config = dict(
    model="model that answers yes/no questions on an image's attributes",
    encoder_fused_qkv=False,
    encoder_bias='all',
    fusion_encoder_activation='swiglu',
    fusion_encoder_mlp_ratio=3,
    fusion_encoder_fused_qkv=False,
    fusion_encoder_parallel_block=False,
    fusion_encoder_inner_norm=False,
    fusion_encoder_moe='soft',
    fusion_encoder_slots_per_expert=1,
    fusion_encoder_shared_expert=False,
    fusion_encoder_positions='learned',
    epochs=3.0,
    final_lr_fraction=0,
)
Rows from expert 3 of block 3 of the fusion encoder, named by matrix and row number. Rows with one number belong to one neuron. Each number is 128 + 24 x the weight over its row's rms, rounded and kept within 0 to 255. All counts start at 0. Numbers have three digits each.
# gate: expert gate (fusion_encoder.blocks.3.mlp.gate, 32x80x320), inputs 0-106
# up: expert up (fusion_encoder.blocks.3.mlp.up, 32x80x320), inputs 0-106
# down: expert down (fusion_encoder.blocks.3.mlp.down, 32x320x80, transposed), outputs 0-106
gate.11:121117120153088124140140131116135150154146135127136167142127158103141133151132107136118163084123129157125134137100120150135089123111142116160148110130085124117113115114101117082166100142141147099130094173130076191119141118150108138126160127147102136126133137094095113122159152114182147119132112147117092144083103132105097
gate.12:098133124151086099126127131132174152146084144128177144145118134138131114142137133129116097130107139068150075122145146119114092099105184133106139098139134113148121110138101156157153152101169111148158178155134118161096098105155105118130128143170102152127113119134122116165166141148114129091140135129100155133111120154132122
gate.13:160144157134099145105130113101137112131101141144123089135148176161109141139113139148157124142140119112122090143140100159143117101128109107103149101109111088116119145115140130163112097173143120169126109164141125073160151108105091146164139148117117110108119111146124112100137140127113161200144088145093170158122112110085140
gate.14:131124139112169096109160126145121134127134174130101128117135150135109099105127085151103102124157142114115132112112135101161117093146095148105179141126128150069135125125119158056083163194136122104147171166123128135172081141108153116123102088122122100112108143141128129120093123111092126139132121128141149079142138116123124
gate.15:128117063127083143132119101115124108176091112096144100168136168138109128144169142116141127125128153134123141163122138109145149138102134129128110156131134117146134095145125140103129089136100106110153178145148172152110160125184129170114155129133120126117131105145112171124171147129129139129125170122128128163128142086116117
gate.16:128115144126176129148135175118157128140133133095106191136167138111113145111134122120101095103097140120124143141149121152107164139127125136109155174132133148144081100130142138164149113159136077141091123173128134116105130108137093133133107099077136164103127115096164117123132146114158132099119111102069153128116146149123159
gate.17:152104124160112107112102149162100146133099114107107143159091149130128123141148100118132134089108125106136140106131162104115114136111207107141105124141104157131145121106173109093161079128135155157132106131100064185113143126154125104110123087133108133115143138104149127151156139115132130127122117125117101143130148169103101
gate.18:098149099152120128126158115119114112079141107131177141148127111177129102140116113106116097113111126135144083130133130119149107129096134125116112178166136132118152111102116130175118097193097110129176166134153128126124147142088100115162161129099125139133094116118146164168146143139110168088126112076147107139126127146115107
gate.19:139124101152118135149130146124120141187143123124107094105144129147129100114134177131089124116167101130129103093163129110164110143133125148131129144122137163119116126123115166138113178082078107155152131134150156143131103122116097171126121155150139134137119124145120172117097120167157120141125130117159126122193121134150119
gate.20:159127139141118128146112135115121101088104135154140097152128155116134122135101122153095092090112130151133111102152106104113156117167115137141139142142119111116129136084128167122136093222172097166121133146116093094144150123159111128155142081117160106152143123109094110110101135157153144148139151146153099138091142209126158
gate.21:116147126108138149145146126120097085135119097132117126108088124142130164125148102152080162125139098118113137157126089143164149151104150107143188144133129093146119128130111128117147135154157110095149103134172112136136142132119119123172137119134113161172093134102137085104142185087129130093130096167131092115141108155109153
gate.22:123130154167159134107126135117093104153113134104163076110143114201132113142139154108115124113135127100143147103135130133132082131112116179152150065106130143101098176141135130096154116147110130135135079123140125133144115131085153127089122109148114158106126186172150122114122098083135138088124129140125115147137115168100126
gate.23:138119139153181172138158107144106115095124125138163181148157091136135116149099169173135103107131117097137156128130112146176141143145059179108162145134078112115131133092124170116156130133122132120132123108138097117117128088156136150109160129117123074149125125140160154115129089109125098124138143143193143098162104118119129
gate.24:109131102127121133149172129133132165176133121170093190144110126122139138127109120151147148158147136127129115136117115111107142119132126158139119166132151124117076107157122112082097130064120135081118169103169147147139091111106124121123111159118104116120085135105115152125099125097121105141122145115140156092122108117134136
gate.25:091133089114128145108140154127167158132113148106149109126110062103154090142101144135102130140143136128168134127137090088123146111134121142156168126118134153150099142143141091134090146107110114066131190115117121121137173118111136119133102088158142145104120102155088144125056136149105088155139085096112113142085136099113124
gate.26:140132150061120091097111122135139167108136135126126137133084127173164134122109132169114129167114129128138152121168100125092150113137071151102140135137110130129127140149099097105130143091132110077108159077117120175135137164100135142116157155133068116095123151068083172109094089100127119155119126176136129119131168131129149
gate.27:107149134114162139134139122122121113078172132129118153134137164157163139120100106140131076084144148114148124100133127108153137102119119163124099170113118116112133145106145155119093138122154125125179111085118139136142096133091123139119126122146150122101150151187162112140028159129108116149136112122091113121102150159119097
gate.28:155161130114114135138138130121146143124115140112148124125071138182148123124128116164132111112106107114112185133140115133088092137138107112131141076125098121108104111174109162158120176113135110114111146137121103108151118176154134129131076151170142141115150131135115107134098057140189058116118114143126136132145143105091136
gate.29:123140097118105117139097110122103075168113108137133077117154124180145171147163126183124099138119127118140126143124078147127142145127069107152156100134146111123133129119103150124145158138134142115123098078139119090135147103156132113131144117107164102102140174138127183120117145140166101130113133130158130126112103097105136
gate.30:117116129151143112128137119105109151141130151127111115107155141088101140143136131091111162118114151145090128134117134109131104146128157064158134123142151136128125145122129128102144071159130115110126126132155115145116132139172162140150141087113115128172167125152153091099198168149106115116143132148098134118157102155138111
gate.31:154168088146110141106141131128099123133131159094146112127116109159123114117120096149071105094142091152098110139152078125100131115133137133177114093133115104162095145140128122133155120169129143123101123099153137136130158075154122102131107179128136159107150149125188162149171153129128117102145109144163113116141121124154152
gate.32:149140131113140106092108119169171127168145139156169142114130145135117144128104128124064115128116077090131116131155131158130130101106139128156135135127092142172179140118152126082115152137164155143101167144189082062135140123168159103136098139100140143135104113124128167106123124106154093121161168091136108147113093138132165
gate.33:139152118136110100097131127117156114192153114115149164110125136146101127117126136107162130155140088112158099126123144122118127123148088111129145119150143093120119114106160117131166175190137127122096180107093132123145093135147122109110107159127112114120106104160101165135080103118125136137141123130109119129152117110154134
gate.34:073129143135120088129158142132125160109131143139103118131140059172140116119157139114118123137104131123115106150134124089128096150133106113124134080145150113096166121145140154147123137096099106172128135119136128134113109155124117104161137110089146152129144110143219170160088104186114119142122119146113151136120156093133119
gate.35:135148117193122103157140116110163162160157156105160108148118102117109110123122112191118155109106138130147170152177162128090135124141136107118180145124131100131140108081117114163177119121103127132106137143209136131124116115113120149111142113136105134129095090141171072155135162126146119129096129118105115163118115118121099
gate.36:136115159138133167152134117111116128123110123097097154125138138141124110130095138139111157099135185149155124140093107125124128137129120161108122128127130122141131077140097131118134096159152148169081160096159163144135134104093102139130153122144093127120118154150072168140124121169147114095119105123160088107141111133131137
gate.37:127108098150124132084126127143153107129108131167168134141099119150113124131119112161165143180162086132100123154165116128124154124117077148096128224133137103115136156133120168166116117110133136152152123140150154145146099169132136159123128109121083105114127118157072135117094126108093135137148127120129106099146137101145114
gate.38:113112147111094145137117119132139057113135119115146117107120121129129137110145131137091100164144136120119108133156168091129148126110135117136117157127139105120097168106105125117084164102126121149112151137128113122136112140103161133095122084158136145148122129133142112121117088164156164122114153136116114136159092141148092
gate.39:139091121132129114118125124153114176188123137142122111124116133090092125124106125127166109136112099126116082134155148136144121162116128105115161113147148107122173112154121134112150173164108125138114173161109179117116136129140135158143127159129112141113119122146077143115133111172161112124102091169136139145156161096115152
gate.40:128154107135127140113140106101140131147143127110151182127096129203104152104122137103135097092135150157149106101087129117176132145113128126158091169164126122131157126135118092159122123161138143086106134105171116122145087171114127138086180119126156114155136109127128174122125138129108148076108115100137097096155104131142122
gate.41:134131069087185149099120090142140143145124093132098160117172100165116120165137152116146127131177170089178113113089115133138151118161143163109148145111163114119120156170177134149104119102103116082138123131128122088113127129097135100104099138138126170121125109189133149105120162120117101144118127129130098099129121112112137
gate.42:124161124095139101107111134133159114121132119146129083164173128091115121124108161133133116145106110105125142082174130143132146124111113110155170089124104098135156121105147124119163154173133137107118128087133074118131119116085131140155150106103154179157146134135115086122130104091087145163140168094161120133134137112146146
gate.43:083098123139102148120095117141137165124123105094171089118100151129102089133163176159172116092129114125095094137109065156159102117172126171135101094142141105127091117090160117105125127162175155125120100074104100155142141114187142125145087143157149145096148106125167118147124128125116111153159119143098157130071140111103120
gate.44:149151158126062106092145126117165118136132144109133085132104090107099120130137130156116179165138126128145128136144141130136112160105126103131147115113116121130137124119138176112133143108118123146143106104127126123171145133132133130114118136113108124119087084148115088137119143120159119153127148099134158143163142150122122
gate.45:110117136133155127119104161090146127133136161107161160110159144114096149160113109107143109121128109115130125152105125113125169134108116144136138128132134144133112104118118120106140168123153135128143146111126093155128086143147121166117135088124104176120148067152156115139146138121124108089151129107172112143112104124115144
gate.46:080120087132109109149141118148143128151157098114130120118123074090137114113084168106110100160150091153099140128112140125169135116110138170123127138114119107133175136130105127164144121123168124146132180126112135181127154151124134134111146121110136122128134142092134097104090095072123112149137137156112133144117188107131112
gate.47:110125130110149102156123106152134098132124123119165108145209094045121149136117148116101135138134106152102120125112096171108113146165161124113086104119125140137179135094125158135152155114160128141132114107173111147121141129137172147078121132126143108092145128160113177165120120121107136120103131142147104145114156097132116
gate.48:119148114105115131139120111117108132138116169107127145127090106151116094120069122125119191112167115112068133147126123134113163169123122125117112103144154168154149105155137151101121129159162125100095165145177099124148108166106179131076166097181093143153133127116152110124085100107089159144136146122121119131145113088130108
gate.49:116149137134117132106162132121180104134153112141128128130148093142153089101137096150093145142146135146149124136153081111141117096124112104105111169099125095124132139126113125093165198128129130143164147131115136130101100113138114147116078094096082137105137139138110159114115137150129108099061054162139121093153130112078125
gate.50:103155090145168125095152140127096115121126148153130159086095101111130139137106149139114153135136127153112076130154142135118102150095125115110162138129101146153142142126134126130156120166087113134165078075123102153142116097149124132158138122116112165135110113150137141149073179116167121111102133166114134144115097103152132
gate.51:119110125148108135125103097128125156060134120130140091102126073210134110144152146122103145121153098112150130109150146141090156089148078158136132086119114117137128151099134158099131071172149147108143107112146130109100116141117119132123114100114107131138141148115140186133185112116091180135128181132125111099104141115110108
up.11:115125117145137114164120096100137110140151139116110132142143106125141144147151104125147155105105108158104123145084170144129119139151125147177129127133108098092117150138105163135135111114125171088135142147090099165128144113159118128106159131089124147151151110102123165129127126141137104145114113145087133105114137146093073
up.12:127132142126185140162141096104114105131144126109082177135130118083132118132134137078167153092148178162163118131120170121107141171146134120130123087110153118116152120094074145124121118124104141101112064138172105120116103118132126113141161132119138097145129106120158116113100171161111128144096095123145138117147138081127131
up.13:165126146100117132138155093093150180154109138142131115131137156114129130128125144145088149133140125146122141128146110160158100156115172121130127100147100077131151108125141148113093134092121147135148167145159119065105153141149133147158100182093168131153131083138115141075182128117140115148169139111087130121143115166132109
up.14:122094151146111108140125116146098135129116142110117104116126151108118096137132119131120153132123092144098134131115112120133102141121184168136115076102147153116137167169127152147109159176129126101071167166159110079141102151141109159109125069106124134144123106142158141103146083169106142115160115121099164117136182116119107
up.15:129119084121114166160132096101113134161117105118110100154108159142129141130125147117149132117147153137135153169146151105124157125104127142103107147157146110134115107151122142109137088122102131105181187154171161152107133143182120191115170086144127106114118083127076169120161107127121137142093163119145142142129149103137139
up.16:133120116128112113100157134123099141111118106131114137160076148111126125137131099146148114132133113096138125169114143079127137124106136135152109126119126133136113135134133145125126145154129104100138110084165137192112118153130146149142137109167083141157111087167090101145140100142151101141083156125156145134154048087170158
up.17:100150181098111149128134155161152139152128117144155130135160110098140134100092109149126134125133093118170127128090146156106192109170166139146110150114126149143123106157147181137128121111165135121147122154072104132138110121153148095106159097114074091130122146145152144107107137086108161145073116117145175113088167186117140
up.18:142110138152146136154127110107121128155129109138143134138154101160094120144075095133152105125111146129138115127130131156109152136122082084149147147135137126118128108129152127126111138146083142107151103089126122175132132156162141185141104113111130146111118132123169108124110154122171127104127112125114155139149112169058131
up.19:117128159141159095119125107151136113113138108158126131151145136136168083131106118129110142129150128134146127134120089142141137096147127149131128166115168170129129134125080132146088108121132118165111140093097148117129117092058167107133118089134114109104114147147057129146100077121124118123107133107146147126121143136157145
up.20:151159142151082109116106129129121168132083113117141101158123161144129131104129142112115157100146144113112150163155182117132143124090199166138136117122140170132126092155125103160133128105109104076163140151126156122126097117126134132125126147189065124109104101103185194122189156125118084098130110100144143158150164120107122
up.21:123148145114108114158148140131136109132121153130082113144102121095135141167150156136111108125087165127103131089157190119057161151138113130170132133139119150093152103137126117155083151135090127116155117131095128109120148110114129123058142197134134159144089123101130134111091070093108159167132151116139147111094123166160163
up.22:154147132089129139117165100090144124128140114139090123147111094154113138114102141155109142100114100155124142095127172187136140157128131113119135127130155106138125128158156119153140123099114132091107113129156162063130114132123121100114117138145133117134115152109017096109108118124106150133089190139145145115145137142144133
up.23:164137122141086164121150112141151120150096137129083105163103087119117142131128125128071071140149093137129175139169105144111094124127160088131125147091105146081124102159124115119142148153121124117132112120116137112150140150137105156160133161136154123112129139168121084122138126176139133122173122108117125135169159151128133
up.24:138097139130121095100094108130124097100109121106129051123140112132105107132121113141141113111117110124117128151155145136156101131124108075133123097124129121102160138138145158166121107186153126162111110161090143082142149136143123147113141132160138130111146147143180138117175123151137137099142135135090103129126149143110130
up.25:172114154087114120135086106148134118163106139142120152163122116114134104124116140162079109147140122124144148092110148143114134153089110133126144111121119136110128110130134097179132110154107155113135139106138113175138137122116145128145083095192124150084158122146112128141104150148139105125122119088116104123129135138151119
up.26:098129162137121127120100155133147150183112136093127108134112137080131139131112151094139087131121098095123142136135129134084149092141178089123124145091152137113135113155161104142149147113099108146137110154158130088109143144140152134135133149116118106167124153122166119139188170084125093127132097136130137159132170120159131
up.27:119146137113168133113126123149110140130140128111110166107138083116117169116086119128159095136137113134113088155109180126130135160117092099110135173108105127139114119129168170148139101137134123149169152171102158125104123135150174136113140150147103152130122166151216135119106124091093136127120101157095139172156152128116102
up.28:148091127117105128160124130108168142108167139119136147124166129107113137112127127136162117140109080142139105102104150124148116116123109115127118174134118130154147105128125069075123077093148123128146093115084118129129112120161138119157143144107101112112118077106164160094141161092098186121122127147129131160141134086127111
up.29:122125127138144098175186179136128104107127118118141112129119135079117121104091125090135126132116163127119171133116183140157127133096170090102091143141125108160160138119127113088120195097135122117137110174121160157102123146141146149154142143141111093151115080146138032134146100130111174109098122139100133141145156130129146
up.30:096125117152129138139108137159100119094156116126118111118095121126123132091098138114119116116172098168116144104084131150165134126101185103139114143166103114142131131127134128136154116112124112111131162139157107138150146141178111136160147143149124118164163117103142111095179157101138130108123143156113129110054106118154125
up.31:127160152135128104168107100118104136130156118114090124117165131121118126138134122116119134123096091151128163122137126101148100113138079114145127186127111146136109112123101179103119146066131151078131141087129152137127133091121140112115104119139148142130140125138101169128148055117148119150115137112149120166144099125111131
up.32:134133146163140109172147130125106093073102088129144058132127140126123108147151128162173122101148133138159127123071144163151140134159131128077151142151143130102111118142158146165139108125117128099150068097089143176121154119081108124123123151125154142134101153150131055120126138104114170108094087124097153079125122118114097
up.33:129119117106143129125106133109111123126101118120176105131169088150111127185098126114070134101096174136122170134170128132155131170117161158100144141130106095153093102147128089115136124093138134136136123096139144078109147132100138127135165093131174110101122121153142127101140115147164114108061131110137135166129131150073162
up.34:124128099116082128143144117088092134137127133148134134131165119149135140106136151116156144150117141093138116132129120174105135179088111139148122073135105134148124106139092150098095120044104151111144096106168118137102129122158111146170141142175136122144122078094135142134148129122139125106112159120163175146132069130134124
up.35:118089107117129115137109169147132105124154110146114139165183135134119124146099168102105098135134153133114134094142098134202148144081166147131106138112142129118118137130128147176127204161138141077127130157101105150156087118124145156112147126188127098101126140111139163089133121138108155124103110098138121115141144146150153
up.36:136158121141129155085102123151154136124129119154184130124110121131136170141168146137151080112150119111107131106128146163170121114115110114097137112127124120080156193090181171113127169103106153108132087125124072096127146140136138130096108156094170128131137126112125116134104175124106164108153141131137196118093132123085104
up.37:121116132099149136130133172110115086077150154125125146140087131148139111130158148153103114079108142104156171120108143110167113136132161086160122153158114134139092111092141102139121172130104110134143157194133166130133123101077115129139126152194144131154112081126140109134170137125131155097124111098072152113135109165114119
up.38:102094139135144158132163099109127099116128133097123093159130092123142123134132119116146069089110160106052142138177152134127129131145135124138110157113141087070129162141102172068132084143125119139136157125102155144126106134158149122141130134170135140098148117156112130140124114151130135057149097143115112146139118131149140
up.39:151145157116135132106113118150110094125085136099147122158136112158138117128180119124109118162133136128136120122118099148098112173144195088120133135112119102124115166107105157098136078140134134104129140117139141106097167111093111106153136181147131126123170147132137120123212109140097108138138142118131119130108121133106144
up.40:132129142093155152110139150135141103110135131066131158119155101114138077131156132127111126089128144120113094118103104149144132146110118131093136116124147095113147127121115168162086148115134107136138092103126096142115089118188104118163119113139119114140113126180159156137098161131072130143113128119070109142124118155110115
up.41:153090148136143158130083167136128142104129146149090178158142133127136108144130115121132156129137152109135100134118115154079128104147227152129129095159134121118126139123147134154134092140128131111125113142094126152133141127095128129122099120143148127127124132108097127111192119097109124145152130111121119112158088142164130
up.42:121151120123185143139142088107116115177156171147153125120127114150176139146143152130117111122160108123087160101114121101148140110092103129121111143172112111127091096120118121106142119139093098139142107075145148129132107121087106097127113105114163152124155159160073113128087142130165115114131154117106075109097123131106150
up.43:127125113137093098110110141103103097170135149139071166132087164123116088145091097125162142128094135120156132131159158090124102137142133118133143104134136126121166076136089105098131155085122108134140135137137136110134192110144133148143120107133159131127132116099050166104119105158186120105135115107189120101100139138137138
up.44:086096176101098080160154147152111092135098092128072142131132161138129129121153124092107138128097134136125150111130131118090153141089146121139101116124142096078119125147101147138128147176147117149150167156121106171137153134130149104166103103126135128124142123157093106097134131161151100157134149165129178168125155130109131
up.45:155117115103130092154112111171117167139132130145159133137090103150127087102164120151135123109134164138133118089163149103141149092127082126091146185144095141126131157124147160152131143171112126167154100111125150175132172182133146106092130096108110114175163134126153123146119153148139125157101106152116117158119171114116118
up.46:100127066107193120143105152184144118144138139121149114127130079071113126119118125141109093137157112142101138120115108129152118134136134152114124121129118120142138139134123124178119155155143085134097178127152139180118146128122138137113137140127137121166149150137232127151107144087104115153086137136136162139124142132108144
up.47:110117103112128122158138134136107096137108115150156112144151096077110168105128143115162139150143125132098122139158082132119111134096138102132112171121087142134174140099133168137126206090131134157145117132142161126117109133111141161126126124114131090097130119158111158146088085131096151145112131113112117139130135132118129
up.48:099150112124147103138105139108148098151151130136113146122130141088122165133097122137106107191121120128109113101143131106138079135143121162121126160111142114120132099118097106167118129070119113138153164161150176195158133115069115180154149116132157064117118154131157130108153123134141121172113133158191139103149150095115139
up.49:109115085114170088117113105132152116104155132168119126128114110145121136151088141142080101124139111104158144147108125116092143124122095103162159137134147163147161114112117120110116122092141130098103114145119124157119111123090178084084153090094101133168143133087160127136183123114120093097157161124138178138106148104129100
up.50:102124124097093146118129117127142105111179142129124076113175156115140152120108167102128142153148144155153197120141102129126153077114139109132136130156137136129173137141156100147107133113158110120086170138126143133153171122106129129090171154158145096137144160115115064126128090123129115091170118148160114130140198187127104
up.51:141134137121111129096177150124104120128090125116124108149123143127109093161095119154083118129147111111132134116154142105115140143156114113134150144112165101123172131121136097154151101174096159130105100085136116145121141123109120141119137145113159156105118175085170108106139108108168116134127159120179091146148110139162115
down.11:127135100139086093125110134106120143105203109103129148157095130144124136140129131113117115092123136137153166110124139083164146149098135130156103095168143137096130106121093120168147091222138123115100140176181137117126127109130116117165126151189123137132131111126168134118105141149103097101093122092131126102125144112141146
down.12:131125171133107150144161139114144150168122139093166186128108163141123112167105137118151172136146096110089117131113138088146161116110171135120136132120150114121147135122103118129135131136118095106137152161110105108139145155157133100119088143092117089120110151114158102147088143155138155121103103097122118146124156166145140
down.13:164155106145130130158151114110136129116117151120127084119104150147106132110098113105127108107125131163132087131135122137151120149100171111136145099106159122145098076129114121151123127152096118097098156130085143114153119173105126144139160122112143142156121100128159161121171090126145148118135115091071152128136124154131153
down.14:092165074077067105134116120128102097166157171120121114144114135171138113122134128120126144131124175125141090121115110108098151118135057138145133139132168140156099110147112120113120155091102113111111130166129155146117147114109118156106161105054113112133147087161145133118169126100098130132173137121164110143156084128116117
down.15:128119108136170122146156118099125178185125120109133090110111085159120131133142112131142144118109170096142121114144112131157106132153049130110128152108135134132102108108087093120125078101136127132155079183155119131115116135098129149155094129127115143102136135064121214139095133119124128166089143121160110128102111152114115
down.16:135119106140104132132149126119150159135159095151168090101104094133105148116153098095158093105156157141120112135110105156144118112133144116146129147105119121110132140106117101142132127123108125133099090108110176109155091142148118093094101157148138139140135111140086134120140144148175088094149149128167134142107098102154132
down.17:152119155130198153129126156129139120102109115144118138059160134141135147133115151099136111160107130144149135120138128151114187181155070090121155138108121113131135091131106166176156097046128134141160147126125123159111124125088120110121139102150138116147103112166120125158108148126108164105108113149120064148114102065123126
down.18:103156113100144122107139145116103095161159128137094182100114119114129150125117130148162136107134133134146180128113132116093099146181104112154121092121115115117140154137141136173158101029145164173121124088177131146097127120139142139133090118107121152141124137057162091132137157113147129163135133138135125136125084158128146
down.19:150144123140132113135114150124111110106092131124177116135121164090137113143194131152147104165111131106131090093117094147171122157127106115180123157149157134106134079114099127097144154177098124057118176137128114134141117132145177121129136122157117120172114148134144131114155099132153155124122130177096124136150109166123128
down.20:161137109128134116121129081115147105098145120090116032114160140149140111111108120090063096108152139105147155157155161170123092133095135137148152107131160128124126146186143135155158143044148107084151116105134113173145101136114144128135148136144129121122127098119135091137118118120117172123132092115130162125148124149166130
down.21:094112128131151100131141138116119141144125125116147125146126110115088158133129093132128129081119136113102092150143098133167118125121179122118139118136138165127105120087134144116138090148145158149157124158150147088137168156096131091136109088131104136121154146109152153152158124140144129127113131164141081149127158114101160
down.22:151130142104086115085130115145132182116146128137083134112135096158145136128126123139116149112144134092115115121134177106143105173123143129116132145134115144117132135117108117151113114122116102179132175149113099184137117128117113112129130165189140141113121077120115095131156150143116125145127155129143174129121162110116128
down.23:119101133107090091128135131133154138127139141142080186130151137128122125159112108129150118121113123134105147144111104125127119178155172089122132133138124139177133120175151172094107175123139094105085110137112097133148134123111130092103134088140092109134135105110203119101160124132120115118154134078143160105130108088139100
down.24:108152135122156093135111124108136171152161131119153124098129090112154136103151155155148127126141103109115111119124105150121127139100078127142128082146158113104158155143124169126133118224139142148121142111098132103096178126105123108138106215143138107143150156128109069144095128116117148083157124133129109140093096139120153
down.25:179086141133120145113131134136168099138108096141161057112118130110160098133174118132165081099126164129119123113129097132106122150157109149139098139127131108135099133113138087113118094175118093130142114101173142115140132110087119145094127085106132124071104132127156124156153163134098121136107119096134110162108132102140203
down.26:115085140119112103131139144104109152121117115135130077133113151139113111103121130144150161108113126107162092103145117112099139137141115180120147094109080151188140138138105130108114125128103100148101112088124146135136098144143136165117164124153093149143144142140172225131108104128096123087156140116150092155121102142142162
down.27:121143149194103125121161150103092116179155123100162146139112105129100120149118133123157149103126152131120113127173137114110149147110090118116137128145121158161079111114108140164145136053139154134110098130152157132162114140123096150179141131100114132102096066144222195126112111150148112132151106122115113131144098108108145
down.28:099149121144127127096125127125161130174115139136142127121168164152185138126145129152104119159099142142110099106115122156168108160112140161085120164136124177138177178131155095096103096127116131169144135182124102167105123114100131137147120163153157109121146137169208151137127116120124126078129149117110145148131150071119143
down.29:133147149090138111061181140127131135204115139150089133128135099150151148150096138134161093123136122130095099124118180150162112173167120148132120137091146142138109115112158210137134087092126150105142108139135130091124129120171136118093148147103115129119133102130111172138099086115115106140113161095156147133114102102144132
down.30:118112153156130127094166144149127147157113074122147105131154126118116080127095157140151160101135124123149089146065145127125121135162166171131121122138085145112135126095100144094133135121140140135107072129118157044129145153115114100112111095100136121090121082102177122139070104097091132144166115113139109118108160106151120
down.31:107141123145094151139158124152112166112123111151109148099129113113128133177083128134090146132131135127121097117151122110109159150110117147169132138131124148131099115129110167123142123205073138132170148135091094110119173134102099139128140173154129162157134136143096180148117139090159178123113106140205134113109109191141098
down.32:162133090137087137126100173098159157160140128127129069130138134115142142122111138090132120166073137112139073112140132115124149151140144164136119111118111141105117123140160141107131092177150130151116098124117109094095126145145120104138137168129134152140113089137147191139202108129150123145147127131067132105138141149142150
down.33:094153134128142128197086113117160145104074127106090156123161138112138115114121133156141149117107145105152106136141139116148132133103101159124117117118142138153120159182120174157140124075117122133124115124111155152151160107146113130135141146190123137124113104148108178116190079130116143122138110133126135133127153131125072
down.34:160155109111112146104130143114150127078146109104151102118128108131119099176158122102083113148134122110105084131104098150162126143138122158150109105122157119121121127117128119037098138162111143131155145136116152162105108138195114134085135138204113120106111129158169159133193129149128160132123168136106136129128170149121115
down.35:100104158142131128122107110133121125099129116128112197084169155147162104120073150127150115145115162137121159137100114137146108145134123192130133137102178103129097129131087155143116126098115130121111102174120137105094091108141093166134102130095144125069144150133098102107116075164099136120146113101124101085153120123118115
down.36:126129101165129132074141146112138138197155117091135116135139131141146122152118119150112165124126142141119096117128082133158117126115092145119128122112145103116120116099118117111166099136143149127141098139149096105140144102093094132152156153165138099124124130129163102134093095144163148093131130119135135116129123141104124
down.37:095147104147103147102106149119135132197136128174205080153095140127124118137097103109131100154149131114107138141138160109106105097094117104122130139143135121118119118112135113130139094177127130152149158168129071129112110124092147154103148135106156104149110147128141100093081125146133086126153123113091139144135123091151128
down.38:140120149125110126132102148137156135175108119118141157174086155103136118136101137163164157109111133115083166122166111117086141126092124122124124109115158122137147134148106152099091159082090106108162104150129155119126133067139121162152178130147121122138082126119066114104120091100148155122095112126118169104096126146117123
down.39:141141154149070151178131134167131149094122119123117143124192084121133132175140136094133071140109139108106117125164109142190130111130138151165117085121125120143107104134124142127129075195104173128072091125126137116122169186118108096125148121119144140140127131142123125149129067136136120182137134144110139130159165122111128
down.40:099148151200127106142147149114099162142100143147169113147080117157132098107123122097137133139121136125137128154120121153099117140083102109132138167140141139122118109104115157128139098124093103119091151089148111110161085165110141145156155102063106133109139118164133163116170110140134115112131098097143136140112104142116137
down.41:123127167157155128149122139140132079100126099111165076126143156102128175151125158139089136144110125126131176117139153151143124105173179144174129128137125091111084118106079134102087104071124141129148114117131112146156096154102102170139134136134103115165122146125101099108102100108150119146126116163139157133094169136117137
down.42:132141110124105157125116129171164178103106100108120101132154133119148181121095142125097105140153129116159159129117142149146142130155101163133128129109115132139106178137102147152103126248159090163144160178142091087135101114170129102139104109147136139125150158095098091119139153122099159099127096104125127135114155118118105
down.43:142128131153154147125095105176111132054110132092153111151092121157101110126082094117090149081116141127103109175147123115092111148127179087194128137155125118113113143158163126139138195122103121142118096119112103140097099133102128167089127134107136137149113119140136100122131147130096122126187137119103123159118120135115112
down.44:139096136097065108148144105111117124136171117099132085146131131123120105105110118132173131154144142140126100159089114127181058138107129141127124155110141094161121131102145130124141143150101083116158099172104158149116127112102152155097118165143123110127122074127138155129174114159136120143139137126139125146144110181109136
down.45:120142108167196135128157123099136161113175149104153110103137144121151130131086139116115136154136131130174142133121121166136097118093106130123155149150177139099119192122133110109116149081139139106102137118136126200138144073085106150123105149111161128115154093123073122126138138142142156082126158107146153144130088146120152
down.46:163155101133068119069121101126094095124107146107101136118168132142124147144145130131121071137142123150152118140129108175168164117123134139141181105137136134109132111137090120125134084181118132104115158149080133160119110159158119119118165127132115153127126109097095121154151134118156127110119106139090127129166123135088122
down.47:150117131179137116140101122179170127117124111133126103125140152145095121120087148159161155115088128157121155138110118130138120179173131123156134090135155155129135149106144136081171114116119133095152105112099105094131101132154144139143131155158127147145119103131141126124155105084167124107144138103120146138113134146149152
down.48:100114143123099146144110129125111123143178131101129101160140155136138138135125132126121120151160146138072128133094111148135107137135160142141110130130121136109122089113096109153105108183135136103115123156130084104105129113146121122163187102158107141117155118134135006101151109136130129105109119104125147117080125101124169
down.49:108157177133148127082143102113126116125115092161130097116112167149141144103168138128147131138137115107106144120134089148148121155120064137097148150141152126113118128109128083099116114071143098119131133155173121114134134157135137136131109147115136120103162140136127166125128182098081128127087118124133127116126136072125106
down.50:105104155092146103120164123125100150105133117131147146151130159121149148146117179088129125124140094144127143140109133138120150129132107181105132149132107152130136132126111114116129141124155094137120135127147165145117165118168152106099150128121152133136129164134045125106109155110142110139132134166146127129152177091109117
down.51:147121117148106110154127137169111152142107144151156129156109134139149136096125103141109191127156086157086148096166110110141107139157156132161155140090139124126132106149090123159112083137088123154120136149128071128120099160128100135108143150121086111133109105136136078184085101058130138134130113156110130146109118130134097